config = dict(
    dataset='capsule endoscopy frames (Kvasir-Capsule)',
    targets=['finding'],
    depths=[2, 5, 5],
    am_softmax_scale=16,
    init='torch_default',
    warmup_steps=2470,
)
Rows from block 3 of a small image embedding model, named by matrix and row number. Rows with one number belong to one neuron. Each number is 128 + 24 x the weight over its row's rms, rounded and kept within 0 to 255. All counts start at 0. Numbers have three digits each.
Before each neuron's rows are labels from the 100 images, of 14848, where the neuron reaches its highest value: "colour at peak" is the nearest of a few named colours to the mean colour under the peak. Only what is clearly more common there than usual is listed. The data: capsule endoscopy frames (Kvasir-Capsule). In brackets: how many of the 100, against the usual share in percent.
# fc1: MLP up (model.blocks.3.mlp.fc1.weight, 384x128), inputs 0-127
# fc2: MLP down (model.blocks.3.mlp.fc2.weight, 128x384, transposed), outputs 0-127

colour at peak: yellow (36 vs 0.1); orange (30 vs 12.6)
fc1.141:142114120119149123132140125155151154150158145085134163166099209098140147145124126032098147099134174112129104105126129145121098106116120104101120138145114111151142139112121120132139085123122117123110124137104103145129128119162118099146123129119150144149112188136148134152154145129105103117161128116139124108141146148139123127151098140220135086115135094141111137127148134107107136088111
fc2.141:143132091145166116112090149142127114144138106127113080119127137133138104141158102132157110129114087164171163137180153161111125152166136143153141148134147102126129154144152168083138155083128160124179169102146149102092154106129123141101077101120115137125114133128123076143084140151107131141129158140106116109147114108124122124142181132158114142171133173082131133128119159109118139142162

colour at peak: black (68 vs 6.6)
fc1.5:117090097107120091099128097128156149137158137141122143126132137168100150122119133099103127083126153082131118143144129151157106109062135105133135131135102104106100089142128112177179138137119114133108108150182085131105108155144128106187153127128125151096108168104121126098131140123136135098128115099159131178130149110112151116112114123170149104088113087130102132140151121144092139080144
fc2.5:124130126160105141113130144095083076125113101145114146111122095131116121108104141142106109125113118159144177120149113138148167107121106106166154153153162082126091099116160135076124185088106158113146119121158168108106134119141100132138134138099122142124120106134093112111120131136124126153112181164127122151128152095143121127115154089143136152173082142068156108109110137120096156133165

colour at peak: yellow (36 vs 0.1)
fc1.263:156148096123155104150163098144137169112176142089137162146073188121137167113123132054100162098131140070165125107096129135146092110106125113111140132136098129131157114120122113174142083129126120122110140141112086133130141124095139102075129149125146143138108145125136151155174150135112106121147125095131124107145154145141137125134092130186141110115119125139113161103119134103112119144119
fc2.263:132155111170162108113117146165120123131119130129115105128125124107147111142132090117144110125131100162167147141162171137099106144165121143167147140163131079126118141139161168060104160080138154107178167132149148116109148098130094137124095093129120137132110147117132106159073133146115140132131169162113122095125096086139112124134166156151119135170135151094127108129114133114098130125176

colour at peak: orange (40 vs 12.6)
fc1.375:186181138120107133144146126107097187099119150123170121154082152140128107130128137098207199092155097124114108113104118096132123166113129137164146127117122116107097124143136126112130128132142131127111125150122136140100124109127126122111116157135085132110117141137092111172160123130131128114104117119109159114136142126101156149065126119199102135112166113140104111136118122145137150161141
fc2.375:173111099129113106137136100147125130140141130083165175131103114127116141145131149115104155108151214105158156157083128142107094115127155105132160170092103133127138109154088146116166130104134129139149138147117076097145110110118099099104118149134158123085145140093146152125126172140093130130101118084150105135128136129114100103113143131132107126076149134124120115119094158074110136130118

colour at peak: orange (48 vs 12.6)
fc1.125:165171144130105135140173125109105121101074145136161134133050130118116116128115123129160161113170091121125099114105094125126119149141133125158123121081159132105151129129122109124155134130140131182132088164102120158125129129115139126108132138121067183106123126145088130147105115134112113116115122113065171114119133146110154098077136127185127163136141123122087121147122114123139128160133
fc2.125:120079065127136161129101169129120104131104134092104127113141105160189127102105098132108090127090130176102130125121114109120120115130117146104141124172133086164115153092130123086086111086130109129152131130116146166133167098146132151141145130112146145161137081126113123123148117140115132137124136124164130114062169127175109149152156134123131110134147137123139105155118151147176170130147

colour at peak: black (100 vs 6.6)
fc1.240:127144091092156110138159117152131129144120127134141141150084157155118142122147133115110174135158126088110117109092116133160101129099171116117113175090104131113132087114103149125161116169118106159111150142118094130105137162102114110107116126156115136138117095108120128135167173162080101141112108074124158154113113132124141136104107093155087115112122124194111098086126164094150146125126
fc2.240:130150144153112131137138120162148150084127109134174110178120119113108136137129125114171158129154104123133149075103140124130100114136118096173158130109133091184130141150127108126154111162165120112137106133115138140148090143119174160110164176156126151114100136146115117109137125113126132151106119143142178142149112170091144162112098114116128202094117126184110137148156143142098140156126

colour at peak: orange (44 vs 12.6); yellow (32 vs 0.1)
fc1.286:174182144127120155149190095106131117092093146156163182128100190091137105130123162090128160138134132140150092085114106118110119116148129110123130149111076116129145154140138147122146106141160171116114129135124097146112129133093117147088137113129152140123110121140100133165113153100099120132112125081132157096111142114102136095114123138182133164114127156182112127122119137120134131161121
fc2.286:084137134145159124133079188154113131130137124140139085129124116155135122153168127136137126126136090142169134168172163149081130146154135163137135119167141138149119124117134156107092146084123177123143149135142143109126124134154154130135078125124099123161101148113157126130086167132143153125134159182100103138169081135135117094150158146116144146149116132103116173122112135081110147101148

colour at peak: yellow (29 vs 0.1)
fc1.149:177169124117154113141153100140161183115140138143179141154054165102134125093136144078135179110129147104174139111099119113126091137114145116101130145101096139108171114156098109151155089135136141136079118160147093128098138146096124123099122150108128129105131140137135097140153141138129111121130108090113127141155153135106166109127091106164113153101159138131128136118145152100130109139112
fc2.149:150121144139119100084140123137131139151168119116124110156133146103087104120131123093153156117150110094134162113136213149118068127114127127136139105115130129101134136175152142156148136146122119117172104150123094094105119114120082132074113118128101145086094152139100098121078127136165103127109121117164136145171108128091164150111144119147098126099121167144130093123114156123099106135105

colour at peak: orange (45 vs 12.6); grey (25 vs 8.5)
fc1.172:127099126118096134128184111111141150139141132142123135161131144132140130126123150111137190120128154063121092132098093139108088120151113120117126115133161143126133152123086117115144113137114132129136128173152091144144128129135118137109077139125118162147151133125135138082104120128043145110143079063139194112138096141116133084118130140150154136142112155135088113134124113188134125130127
fc2.172:168163101178121116143143114135112128133165133141125152144099118094091129113137118161139158112165121115152125120110186144133111128112180119139130118086106145082128141174122153147162145162116159171142143104128123099119126095126165081120153126117113133094089150106101108136121077143165089106098148137148109141160132108103158116094124133127106130110141114105148125087125146163071106114143

colour at peak: black (48 vs 6.6)
fc1.313:127119148132116127112163125122122121110124128119177078189106146104129108118186118129124166118144103100148130124081129149128092092119189121121122122035146142133145130132098118132128124129125141205109099127115092126124147129128120121132071125134175143121135156147124126102131128132134080142165123134129103127144128134109158150122098139191085143115147127123123136109158114111106117124125
fc2.313:131140149142099176107123115120098138173107138131081134086133146122128120134087137181138070146120123152101133143147112093139169134166099113166112139166137069160097146092143144087121157119119150116149140103116153143102096114138075144135129126110124115149174115174115097116158092104140106137102138127149147125091127093136106154091133118124131143139145127128138110160140110136124170120086

colour at peak: orange (42 vs 12.6)
fc1.319:151127125128121117126187119122125140127125152152133159145062137149118122122115121135174199107184119087131067071091132128134116128120140127140129120112154143116147110147133127147162151127150128164138091164103128123104130138117134129111113133132079164102061123126125132122158131130101084122089116096126181130135145140098173139080144136171130133123138116120087136141115120136122129143132
fc2.319:142088055110178151144125136135172109142149124109072159089145112146142131147094137152137103130078139167129117146109100097113129110114131125121115131170116137154144153147166130130091131121119130140138158138116146116126149138130142134129165130138129115134129090128135114130155107137141132144087136096168121145097201157138125129104150176102137115091119113140131136155072120200135127117108

colour at peak: black (64 vs 6.6)
fc1.182:172146139137099116120134118103139130126165089113138091141145153120083106115156101140159139136169127117161122118102119109139122143096180143149135147083070124113141134167142130165145121146155151173132081086115113114144123141127127099113131138118133094099138153135099119126129128128150074158139122132159157116136164108068151176122124109118082148081138123173123146126102154120090123154111
fc2.182:092133118122144123143101121162124122125114126121104168123122133170185123152132138107135089115078122146120172146153136123105138104148130152124138130141117155181117151114154164179104097103128132117138183109099169122108107115129197132134118138146154186182120114124115161138142127130059127131117177129128111065128130152130110122122117126154122122152113129089131146105121148156116124137149