{
  "model": "image embedding model",
  "dataset": "capsule endoscopy frames (Kvasir-Capsule)",
  "train_examples": 42238,
  "image_size": 32,
  "crop_scale_min": 1,
  "horizontal_flip": true,
  "translate": 0.06,
  "targets": ["finding"],
  "num_classes": 11,
  "embedding_dim": 192,
  "arch": "poolformer",
  "norm": "layernorm",
  "norm_position": "post",
  "hidden_act": "gelu",
  "mlp_ratio": 3,
  "parallel_block": false,
  "dropout": 0.1,
  "inner_norm": false,
  "patch_size": [2, 2],
  "depths": [2, 5, 5],
  "widths": [64, 128, 256],
  "am_softmax_margin": 0.2,
  "am_softmax_scale": 16,
  "init": "torch_default",
  "residual_init": "scaled_by_depth",
  "optimizer": "adamw",
  "learning_rate": 0.0018,
  "beta1": 0.9,
  "beta2": 0.99,
  "eps": 1e-08,
  "max_steps": 24700,
  "batch_size": 256,
  "epochs": 149.7,
  "lr_schedule": "step",
  "warmup_steps": 2470,
  "weight_decay": 0.09
}
Rows from block 2 of a small image embedding model, named by matrix and row number. Rows with one number belong to one neuron. Each number is 128 + 32 x the weight over its row's rms, rounded and kept within 0 to 255. All counts start at 0. Numbers have three digits each. After the name is the row's rms in percent of the matrix's.
After each neuron's rows are labels from the 100 images, of 14848, where the neuron reaches its highest value: "colour at peak" is the nearest of a few named colours to the mean colour under the peak; "strongest on" is what is common among them. Only what is clearly more common there than usual is listed. The data: capsule endoscopy frames (Kvasir-Capsule).
# fc1: MLP up (model.blocks.2.mlp.fc1.weight, 384x128), inputs 0-127
# fc2: MLP down (model.blocks.2.mlp.fc2.weight, 128x384, transposed), outputs 0-127

fc1.76 114:099091063103104143081135138137123152116144100126127116145132158171142119140105111112138122077120172113100126091136145157068057112127142047124140220128123123138196126130106099113145177124079137123149141094071153125105138123187130131148151127141126189146078119140115101038187099170086130138144106139151145061125080175134130173149139181141063084109141069188158112140160113167128092120129
fc2.76 083:161112062138134077064134142159153093164120174122132128087116127097059130058105103145096119130166168137091105157133057131138097116123094147112092102084147136084132099112113136074148104115142112114132196145146085128127111159034145087111143171202148121118190088055108131140119117121131156122123138076141150096088115091103129144117162092128117190140120140128093075093128194151149181132167
colour at peak: black
strongest on: finding: ileocecal valve

fc1.87 093:116123097118110088109157109123163169103174060118137141150160137174154127148136150134120117127107165116104106098086190157102133079125157010128165241116066135089170110167084158141142167131090128139131116089092139113110100147154119137101135120129196136125091178157172131094181126125085056169162124125134093080153119175127118172148110172120086137094140119150170124122136116124105073114110
fc2.87 101:160126181189083181117138145083160045097102154188130106124125134110147094103106090128073164159137108138141147138124128117175141122148140166210152128104109095147094149131171118101127190138190159145093144102201073155144093112140083177163149169141110087106114126106114145113078149085114146107106154124137128112087166094091149111168130085151144195152096166112141085163105139093164193172103
colour at peak: grey
strongest on: finding: pylorus

fc1.19 091:149142108113136128147204042117126154131150135163139186173068190128121134121144168096086156109120159079124139055076083124155125111112149071144133144099089134093135114145070104082155134174106111145079179150112074112097151147146104131105148088165177156102151144131092112112146150101118055174136114085113141182137168134109159095117049107159124117120138112214113148133185140111128107130108
fc2.19 073:102126076133171078120198092201133101125054120160100147152097129175142186170160137127139129120146061154119113111139064162149137114153161116115099082127109137140132092140109181169119146166192115151097135110135119106150209185146171101141141130099145169147155102103129100143099135220130142111130145135091164115132078112137174067145088129122125097134118115157082207099187136145122126093109
colour at peak: grey; pink
strongest on: finding: pylorus

fc1.29 096:112087100083110138074114126122135128140127171126139091143143201121118151134171135131144151081158089121076092150140166137095135151117174148158134098123055095158136137133136136119118154180146103140086134162151119109111160124176127135175097100133132116121137127140146106125103161151164108119089097126111156181165097143049194165150119129135108108016178060250072132118140156087116129108150
fc2.29 079:101058126128109084112108128123115137200251133113092150126171127157112158124067099116142087136134063082103127169183121141135142136161113135103102139178117160141167079101093161152140154155090106125195081089100126138115141128113152112136149151072071135121110172162112155074150123144136126135082098127184147157174137163122159120129138127174130105170084066095117159180138099137096082081122
colour at peak: grey
strongest on: finding: pylorus

fc1.332 104:146094116098093109107172083144132141113099107161169130169105151114121088124150140109143148070151085091105154102108131167090102115090174061085116159057121142129152143166091125125169144170126168180070119127120079112037097113115092137147139153103140169099132115088148064113141165125128083142095103064093116128157084137068187113121085147186113103089166102182129145150190177099114137133135
fc2.332 065:152211162101118132154094080126152207121157140172152122165102166136124086101156108111107143122170099084165120168178123115121115115157161136144180124130102191143179118158141119165160167147150196176115105114096115147089123170110071138119115179145112118067152147159085143138170152123133085055148125127114138117169126183092218119133085124151107195081131167141116151159150123110143108115183
colour at peak: orange
strongest on: finding: ileocecal valve

fc1.48 093:167124131079133147109157107133125166092115085157175112176126131124127113107195135123202191114168135112136077007079145102138115152124130105124127160073120136093138158172131119128136106187143145133118145094095142123123152111101122107092086166139055112125140131136107107132138107132103072189128063117096164087181131109066164164180121144129109117092182153215163104117118118173122140133112
fc2.48 077:151160126111179187152108185123166085142071103184113136102139131137127136099119113134152139065143098181102087147158084122137099109114141175161132093144130229164106129086084116157162153121132158147126121112151104150174199144069141188139101147142138189136141098130136118135134141120134132161138101159092140151071163083170127131159159096134139192161106124128087139142155165122175083153234
colour at peak: grey
strongest on: finding: pylorus

fc1.230 067:129108111091109132123125094121147132109132142127135146142143099134144135123246157033073122142111089141098142139128160124116155146121147103144135132107023156131154121145108130118138146228113121186056132109092124160119115148177121150145113120132107143132219135139152090118134164129175092087135101111104093125155137156124121099127023149170107124108145122124167143135227115099130107136136
fc2.230 097:131148148170116157168141124156138146144132117117129121139126124113139080236105109131165130130149141134209130119161106118114129094153122143141167120154131066192111198122167134218101145101151214107150099131112170142134110139229072159131125128082164129131095142124113150154146113123109134155132188170132167137131140119120154134097133135119122166146117153135099225136135123185120186118053
colour at peak: grey
strongest on: finding: ileocecal valve

fc1.41 109:169180128135116134164243056115137150134112160134132188152063177109133124120119149098190189076139165077130120109092114102083128108142137100164131162126090126092144145153153126130162102138195115113101145172138075140076118150146103163095153119135155191076115123153116125095128169116107126114049134087117158165131113153130163073067098158152140163107143087169110097135138103106129099119084
fc2.41 097:181163164146130151102167128109143124109070120159174116155173164038123099137132131117143143137155091160159115097123199111099105135185117093077158122074094136078199174155121154126116060136143201077113099121095118101139114108143102099069091150161170162124170161176135095161099123105122107130173150137084141072169117153070151128164123117126094180130179161135130147092143160093113117146148
colour at peak: pink
strongest on: finding: pylorus

fc1.150 088:104079089103141140088125136155153113092124139135159103141125218155122168150184103143130163092124079141107135114103180117132098103128179137146113126088051105159159105157137125089106159150122133118080155166105110125112127141159154123183093110151141158153113119111137110121122157166114094106076114132124154113154136133073179173168129140109047109020194107241122125123146138084136122120178
fc2.150 085:106088070158112113130101121174122078202175154139084152104135117167117207185075113097149097113125100119086136127162123117144151147134107166150118112192128082158104128104133133135145174121113080116157142101128124131150185111174204144153129138096095182113112151081084113076161153189134136114081166163199144161140146128113140112134139097190145117158072087079131167157144134136113155099056
colour at peak: grey
strongest on: finding: pylorus

fc1.175 103:194170145140137114163186055111116131079122091130155184134064155109098160101163150141168141152135153137184117040050121089147148145121123120136109135078100115060103103164135092149161112171173097154121126102142133114140128133111153103068122090159124114110177108126078137088125112126144070184109132130100187132125110125106133132098102129122101136132129130251145145094114102158138116143072
fc2.175 067:144136187082119125058109148125128164173150133150127127107153080152196110151143105130147113088122093127146153133171128168180147112086111109107168143177143089169170131105158135098134105122096129118123131108180191156128108195150105110194116150094084126144143190227172136127181084112138171145086115176117098080168140170167101160136141109094198121129155129071123116139146165126134166087086
colour at peak: grey
strongest on: finding: pylorus

fc1.379 110:119121122133139129100172126105116133098109132146177120243075190153123141138149116074116171141137127079138129000033095142159117147129147117134132157111128127114135112142077135130135142128140113125086145077113097095112125147108147149111088102139172108117103121122108112103183146135141085197170122126132104102159114140123181164123092112197075110112159150138172130097203155097140095144121
fc2.379 106:165133116103168172110136129130126133142078150158096183099153109134159134135160152105166142145131122181111083124123110115110183168147168099149115155179073153142104125117167153129142187113167147192110166079113140164187157117132119169130113104196076104097127082128140153187130183107116132092115127096067125152094214132105185061155116150157176135108114153107075085178091102143157150161176
colour at peak: orange
strongest on: finding: ileocecal valve

fc1.276 091:173170172115109149129173072101116178135150158131127162157107167122143113158115139115131185062135166042143087139132157153145089105140176075136144178124080120090113165175151166107153132130175107126092128177152079147033110122144133141101145116151140166085083117132120109127140181101059144094081117053095157125164134160113182082133126128127135145063176147134111135132123145103130077161104
fc2.276 070:126133175169113148134162152113146108115064127158156140165142146091116094119121091093175105185129112180131092071126174134088114182187136133119153063116111124113148176081140109109062096125149156140134133099117135111140107132117130142146116147181131171152162142138136080156059071080130159085202131177088120076115133090096138021118125154123120199179146145124093100137165089132124149139168
colour at peak: grey
strongest on: finding: pylorus

fc1.11 094:152127140074159122111142116154146153083100106121176096163129197139116149131172129120127179108138101116105147115117177126154085100130168111152118161074068151119135131198150151139118140164150154119058136155125089130090136102153144132142096143142109146110100114104119097142144184129073121088091094083086160122197146150049185129163129129111091154020206143195157121132139155083126098161144
fc2.11 124:115107063144137164130107150175109084157125162132096143117124135137130227196101145107140107120121125148058119125142144123142139137144101161155119097167144055158097130102135138069113180092131052118123208139142111124141167088155235165121123113165106156142111093067126132114131149180131135098121154135137136150126146098134131112132133100168134114162087153084114090121150126130168215149051
colour at peak: grey
strongest on: finding: pylorus

fc1.22 093:153144157118169113122160058140127146125107117146148142169076162107132140130129135104104148110154131081147126045117103121155109145168150091087080153088131148095103101170115168139202117162145159167070157109132085079062139157144131093100149145140125151076126122122128055136148175158125066145140116081091156153144133158092190116160056108219090154105152160164139130118190161097106099133126
fc2.22 084:138168129101172154126111079162130167160124131169120103131104143159151139068125107121112122124186104108088115158153112147139129138122156159135193092125100234171118095146107153124172175153165136157105172121096099111121192132043142175121139138203130133092132135122099104143149154125132115097147099128074153136153147152111198137169103098126086176116147171135108084127185135116194115113226
colour at peak: orange
strongest on: finding: ileocecal valve

fc1.134 101:157101127099116128099184080127171148098155119136168147173105146109129132120138128098151151076157088083127131064105167147127102117090163057101149173062111140113142128178112121162193127170131125175094128119109095109035129128110137157133145132152127187112136124106111081133151139080112056139128100079084138102162122126070181132109090119222083094093182156163131143143184160106124132151126
fc2.134 079:160205095077170093142099076196160198131136119173141091147116152159137183143162138117105149116141109083164129154163135137150137133107142138140130109140137201102175094190127146208150163184156150160099084111104115117087193190101156141129116147120133125102138160131090105151144141207131095108127096099112156125185139173097174124142089138129113143101135116146118188132153136127118050104170
colour at peak: orange
strongest on: finding: ileocecal valve

fc1.355 111:178162161064163166137123102116114166095134092135170080151143174092122114132143155109171158123165110096129152140149167164129074137132178102124119177067096109102127143175165163122139093164176115137068116148126082144039142131129153126106139135127083128086085128152102049143115185113082144102077093071078149123172116131065196097121133134129129137054183139163145144130120152094148124140118
fc2.355 107:123077104159138160126116158149155094102167133093173121114149131093101121079112106096115102145119168129095118118116147173157116111149105161130146067069128124157144170094110099073145126085130114133152205133142122138153118136065147162121127148235120126164135098058101143112127084095103155080176126093129109116120175089102135107127142109157146186188118188092133072122156138168164212158193
colour at peak: grey
strongest on: finding: ileocecal valve

fc1.77 086:130088104101136108084114137113128102117113144114141097127101206098142138091127117139161137065148073146089182138158150142082091125136183138122124150080079112158151094141155133142130109142161123153076130144099084146037109118125113129164162107124107180116096146142155017141107183105126116105059126124099158139126117126065207143139130124144081130064180105183129122117164168071104146104160
fc2.77 080:152146127130143141128120133123172145148169127124128099095166118065095086054088070100131103104151139111169134136115117158115095096111092168118145083105150195123162154124084099146182111128114189097153140137108141114183153158060099126102122170201090167108097126120099131150190108123128197122185093116108128119138167109129144163134153103140155217159131168092139128102171168171129140147222
colour at peak: grey
strongest on: finding: ileocecal valve

fc1.325 075:142160141092158131108146128109143153123143061121132083136124171094135118138140149155172174121143189087143121128118080150123076138125238092117140255101110139125104150177110116129143096127118121179115155137144091095088118137081117110074140105107143070102064130120120086122142148148072136133109089089135126152166126099094157113057152121094154137032141147153139114124110129112132157103094
fc2.325 126:103148128120143170120129129150132135122129129133133126125141118154176198222137123128103122153139116131047126117132148136117156113130124136124141089178128049196110151114143127057103123095146043137146216112119154156140099098203216165131114077152135144135139138110112161134134124112121121112146140134165141101134134149142115140113114153120121054156120135113143060154143104151188205107036
colour at peak: grey
strongest on: finding: ileocecal valve

fc1.310 109:138098122104094099096184086116138137104132112184174132174101155127112110137145124104137155071159097093123145080096133160127097118077167060134164169069113130125139123163080105174177158170129130177071126121131080086055132137109150118143143128128144187100134132126115083110137158112125075147130104082096136111156107112070185119135081099204084083086164118179124126135190190107082138148144
fc2.310 066:159195103101147112120100079169173199126125129181140120146107159148143175137177120108113147110170097098124112171180113148119123133123158139118144126128124176144192109198146156166154165139167123174097124109064109097078180188110175148134088141142139117076146155123083131134149150175120092103122121095108158125195154179060235115122093138144120147074142126138095148130151148126126106089166
colour at peak: orange
strongest on: finding: ileocecal valve

fc1.215 094:138142079122101080153204039115133154132132147134150189178065194112112120094140168100077153098123165093127124055084105117139133103106141077132139133105084125105141107145067095112155137187100127145100147146097091127119120135144123126116145105171165172125147136149117129105144128093129041177136110095126157184140152125109147116125054120166122100112127094239104139128172137122081120117127
fc2.215 094:096120057138174103122164104212143093126094113148119151136116134156142215201139140131148122120111077169077135110139069147141154115163144116115095104128113094165118131136103172125103151146161073130105163112145143114141219158171212113163148100105148161154137118087145106135106126228120145133116156141095154110133088103141142085127093148109121086148134120156097201108175126148115167089078
colour at peak: pink; grey
strongest on: finding: pylorus

fc1.229 100:149144081127111099140179049136113139099133136166165176165100184165091121090155178089079151122114143111109135085074135113131139103129158065153094152094081127092178102167096112112135168175112129148075165152076089099119174126175123084101140107140161145117161133126100131080168144152126058160136132097101132131146125162102145104106031162159088111095145109215157141120149111104114089141102
fc2.229 110:121110055141176128154163110201135108113117113164138133169124117160144240210134119114164142128145066153071140100111113156162132142156130114139132096127109123168114139137108132142138146165164067111113182119130136111164236115158235138133141088144116149140141128068115091129134137213147151117130128165106143144156131141108173087155106117122123090145152128167120191140151144109126145143102
colour at peak: pink; grey
strongest on: finding: pylorus

fc1.219 094:163168147129136124141215083100159161131129163178131177155091170134167146162118131108149188064121156062145104131115148158122105098135179074130153179125079148091128126170154164129152135118185112121083133175161071150032105148156118156112141126148157198092087113159134118108138185104079137092081128063100129134154117156133164072113112113132127144078158124124117142128140157085134081137109
fc2.219 082:151144176166099143121160138101131104127069125160157140146150157066106075121118089103152100146132117181166105068106177118098144193174120113096130092094112135072160186107132128139086067145113202100131064103108140101147099120132090119109110140138151185140168150172105060155076070084124145113192130166088131084121141122063135077122121124123090196169138133124119142109160107139086112131160
colour at peak: pink; grey
strongest on: finding: pylorus

fc1.176 103:128155117113116105130235113123130200136157131116137150184127187133111147123125160092107191022154159006113128133099125175121085081115151043144126171129107127116136098139111142140130137128129115110114139166108037113092144131125120082114105113142173172089102120124124144133171166123065139115124108044136116134156127137131149089121119138135165120080128121139097134130136129094105118144096
fc2.176 085:134144192153053141130140137080140102151060134157120148109126113126138069108118092134119116139154175169182090092122174122160163156148147158166157076102106132105103180094142139155101145149155191126160091117154132177163100151140076154180124154114183187152139129158096099142075072082118136100167139144135168125061137107089107098096138154074075195181118140135117134182149088166128125116155
colour at peak: grey; pink
strongest on: finding: pylorus

fc1.23 107:168151131120084124139189058074115190121104150168174169196111155110120121097150172109122191114152179054142111104069137130099120122127158077131094169094100153087117133173104142114161123157140081149089157155145076123095105118143102100098130131148151143095146137134107129075160153116105095137138112066098147144182073165093171094086076150150138141081171093194136159154131122120098097111084
fc2.23 104:078110060135173129110141122192134122140122091168093121152144127160150243201146118119165120109139094160064151097112137149128138129160124106131122136141116095183115140125120131114143154133164042115121182127113156107160199108176251157147126097179124145135162123069121079091121108188123123110122114165116135114173146121132155118174112127127135060136145111149140138155140136119138157104089
colour at peak: pink; grey
strongest on: finding: pylorus

fc1.49 086:159111152111131136106135104140128134133125117139148111136145196077114105119115118138181139083182080105135090136143165113131094122143182099143120173063055149127110139156154137143168101148169128167115126114161104144053135111101120124134159121126123121118097124133154109147093143137131080125097123121101175150143133099049218170153132099148096120034155135255075136117118144105139145142142
fc2.49 083:133109166148132167176140155123127063142172092092149111104155145119125098059129121154105159197098118154121167140089106127174145119112147161153173122121126120162140160099100109077118124144094131158125197111120133150184120113093117141127117158214079083170115116103118174113186127087107141121111093116157112119136161114163032098117142125141153176145155163107175077115050166101165188164183
colour at peak: grey
strongest on: finding: ileocecal valve; finding: pylorus

fc1.171 109:131163139143133124155216033121143152103173130185127191169133145112150145153141169043111131145120171104176122060034140111152147113141109055118139158136070128078082131139107159126147091181148110114107144113186118137149124145085121134083136133140169122103164148119130153142104128114119088164165126122136115146128128097135118084124021092168142131118100151181149134162151095119134135108116
fc2.171 066:144090142111078122145149118096157162149146109144161120150145144159121154112114118117151170143121078084115078133111131171197068181068131063119102161090154126094170134128089090121178097142128093117105092127161108131158126167097154107138123137168033114108123193161127182093149086127138194150185075146112103122199102172101122061143122104081165128134169113106159082172126169112124103138128
colour at peak: grey; pink
strongest on: finding: pylorus

fc1.168 102:171144142118140129096154105141111194105093134106157128171114171140142131124119110124175183104190168069094056000108176117131086159129122118101144177111122127101155108162159123151141136140159145109139112110067151112092133101159108127108110124115097123104073155127107106108157114115073111163112112125109179087153120170068193168150145168133118131104199153217129123126105106145120090146097
fc2.168 096:107159171115143217162081120101141092127128154136119174073142111117191118193131152108128090130145065187093111174196130146083169113149140177135123126106091061206119197128124141084159152139141075135129130106100156119085098157158163198131106068107110139136136122144102148150111138079111118143089164167125111132140151107151110094141116100175162089156087118131131115116153166106142176108065
colour at peak: grey
strongest on: finding: pylorus

fc1.319 094:157147123118091118143189048107126185112139145142171177183097181104108101069153177106105171110137172061134122093069122125117121120138160074136075163100086142094122128160104134100158131177129111146080117152130070138112155117145112096100145118125155137092157113117094128089161146130111080144139114070110144164154118149102167100088050138159135129085140098247130164156137136116098106145101
fc2.319 083:107109058152168130124157100201161111130120106167100126154127122137165218219140112117166133113140071161060147094131114163122142132184140103117115115135114092195142169133117146100152132138177058125122182114119168114145191128178224137139147094138117158126150127072126084112124104194119140122112125164093157088156107118136141108165110117131135060147167117160122149148144145120143160113073
colour at peak: pink; grey
strongest on: finding: pylorus

fc1.52 075:183165172146077109151211119066136143137116161134135201134063128071121107136133114153161224106155171089176067096071124133117124117125226123124120151111119131087094118171154164135137095113195136172123100169170111131096107121091119119083100111128157125086060176129141139138109130115130115128056133103109138141148127105109167092158148110084158127109152143123099121168104137081136124131097
fc2.52 134:144133187159079184122121148057126114101127137133125117119142126119148092185119130123138115127135103145061129129107123127084133133153144136147147127135122038155096175107133121030104117090133095140151174132111134128149028060181108154080127095083141134124135107150104138129116123043112137124133137157160136117116137105103144144120139113138107118144083149132120033128104121126173213159035
colour at peak: pink; grey
strongest on: finding: pylorus

fc1.165 080:168140150135130121113157077136155151128151121118129171125107103116106093144096130137121125135155187087147074095119150153171128167127213064128108237069116120069111138170130123136255120130129129202145146111135128128034108112114120108084202148126087118112077108086122095139129113114104087122112133098125133139132153108099147120117136119160128094117134173120165105140100131147135142106114
fc2.165 134:086106196152103187127111173070134107122118126156113140125116116155179091154118121134157098144117098147072128109131116132088127138196131129153147112180136080192124159085128096054117172070141119135143164134146175162149073074170093192132137102100103134138124094160126119096116133057134152129130166178142125139120110147177143094140158114113169148161109178113116060196120127122199198128097
colour at peak: orange
strongest on: finding: ileocecal valve

fc1.12 095:147123101130137127106199105121120143118155169174170161211103175154106109126140105115153191122142142059126099086054123151108106119134193089112102201091076106097155135172108136144158167121158137158078122132132082089066133138152119103125118140103166143115084128133125121067164158139128094121143125091109107129181091168110182121152106136145063084081178087147133142088148158084111079087110
fc2.12 078:132105141096161172110136089162171132176131088164112167132158154109168185158117110101164142099129149175069153072120165140118127129148126115143184133141111110198150178160116141098158157147127073127100177081119112112156183142135215190169136108195118186092089178110112100126155127126091116102118079112083140110158189127080170112180114147181144123128183125128133086149153097121161167121148
colour at peak: grey; pink
strongest on: finding: pylorus

fc1.53 087:160142136124118134158144104120151110123113179154138157131084206111112107148123152122136146087134085125143173150123115147138118115122193123141097121105050126139098127143139161100136099147182109152046177186191024124078124166124126140159169126113152175099127136125136092141105197112156122091055131090093128192126119110103185063141104103141125134063135122166094130127166150063112141091143
fc2.53 099:194162090154120069130139117152102180135120089107158110134143160074086152074107103106152132120160134139166125105128117120111131153147093118078116131117140195062166076132091117186100094151124149085145091125089129120144190109073142070079111164146119150091142134129156115151126109182140143169171123145065156154145111195088156127146118149133122142142175112128110177129136078123058043162191
colour at peak: pink; orange
strongest on: finding: pylorus

fc1.37 102:153146095137130128139201058107096157118145166173148188175101161139105150094143133103117162125116144099125110062054150123086148113134161069148096181100082140091169110173122135119158163147137117142086139141092122109103143113183111120099147102163170173104136135127120131053174139138132068156119138111110122124168092181112150107090048164171059142100163095167162148113148121093100072133089
fc2.37 103:115121049115173109132156107213142112133107100167127129160147126158149241193131130124167128108150071148071135115113122161148131137144138100129135116140116143181129130153099151152153153175168054127109166108115136095154228139132238142146141095161111157120150158063120092124142134207128138110116091151100147136165142136111149092154103122131124074125157115164121168139150142099135124117131
colour at peak: pink; grey
strongest on: finding: pylorus

fc1.69 114:100080074090124129067138128130111162108120082119136125147145174183128135131111121103118117091125162114072104050127168150093067113133123059134139199125123123139193118132098112115141183140071107124144145084062149110097124120185137133156147124149143166135090118127141101069183105142087102174142107131149164060134084185121129180133133194148089113108152083204145130139160104156141072134121
fc2.69 096:135142096137127110104132158134147087140088175120128134093095125092075096053113098145121130149180124163078106150138095146125086116139136145133105138085127143109113102129139142061143139115183121126116203153138090130106100142025112100129124156203148122117157070056078126167108155075099153117119155102143125106102151078122140121131167085136116192109118153142117059127109186121176205140188
colour at peak: black
strongest on: finding: ileocecal valve

fc1.205 103:140110102076116130103153103121118212112104106121156130199156115151110126139180132101171180111166134073081058050087179114100144142116110084124125150109091138107162136173148140127135160200123140126132122108072157132126131121140129127125079170135065120132131146125136124114167109154106076166141066122103156097208105160068139163184118165148124135074190121196168148136119107159155103127113
fc2.205 077:184162199121148178174126165111142116130106081181127103112146108148171093101143122154174131059114120147142105168131056109152104087083187193147175096145121157174136140117075093122142113150106176191123116121136111145238151137117099159125092145174117182119074138172140139127125130101149149144141101219113124172116143126144149122150137096135178140118105143119091107133147158138166120168179
colour at peak: grey
strongest on: finding: pylorus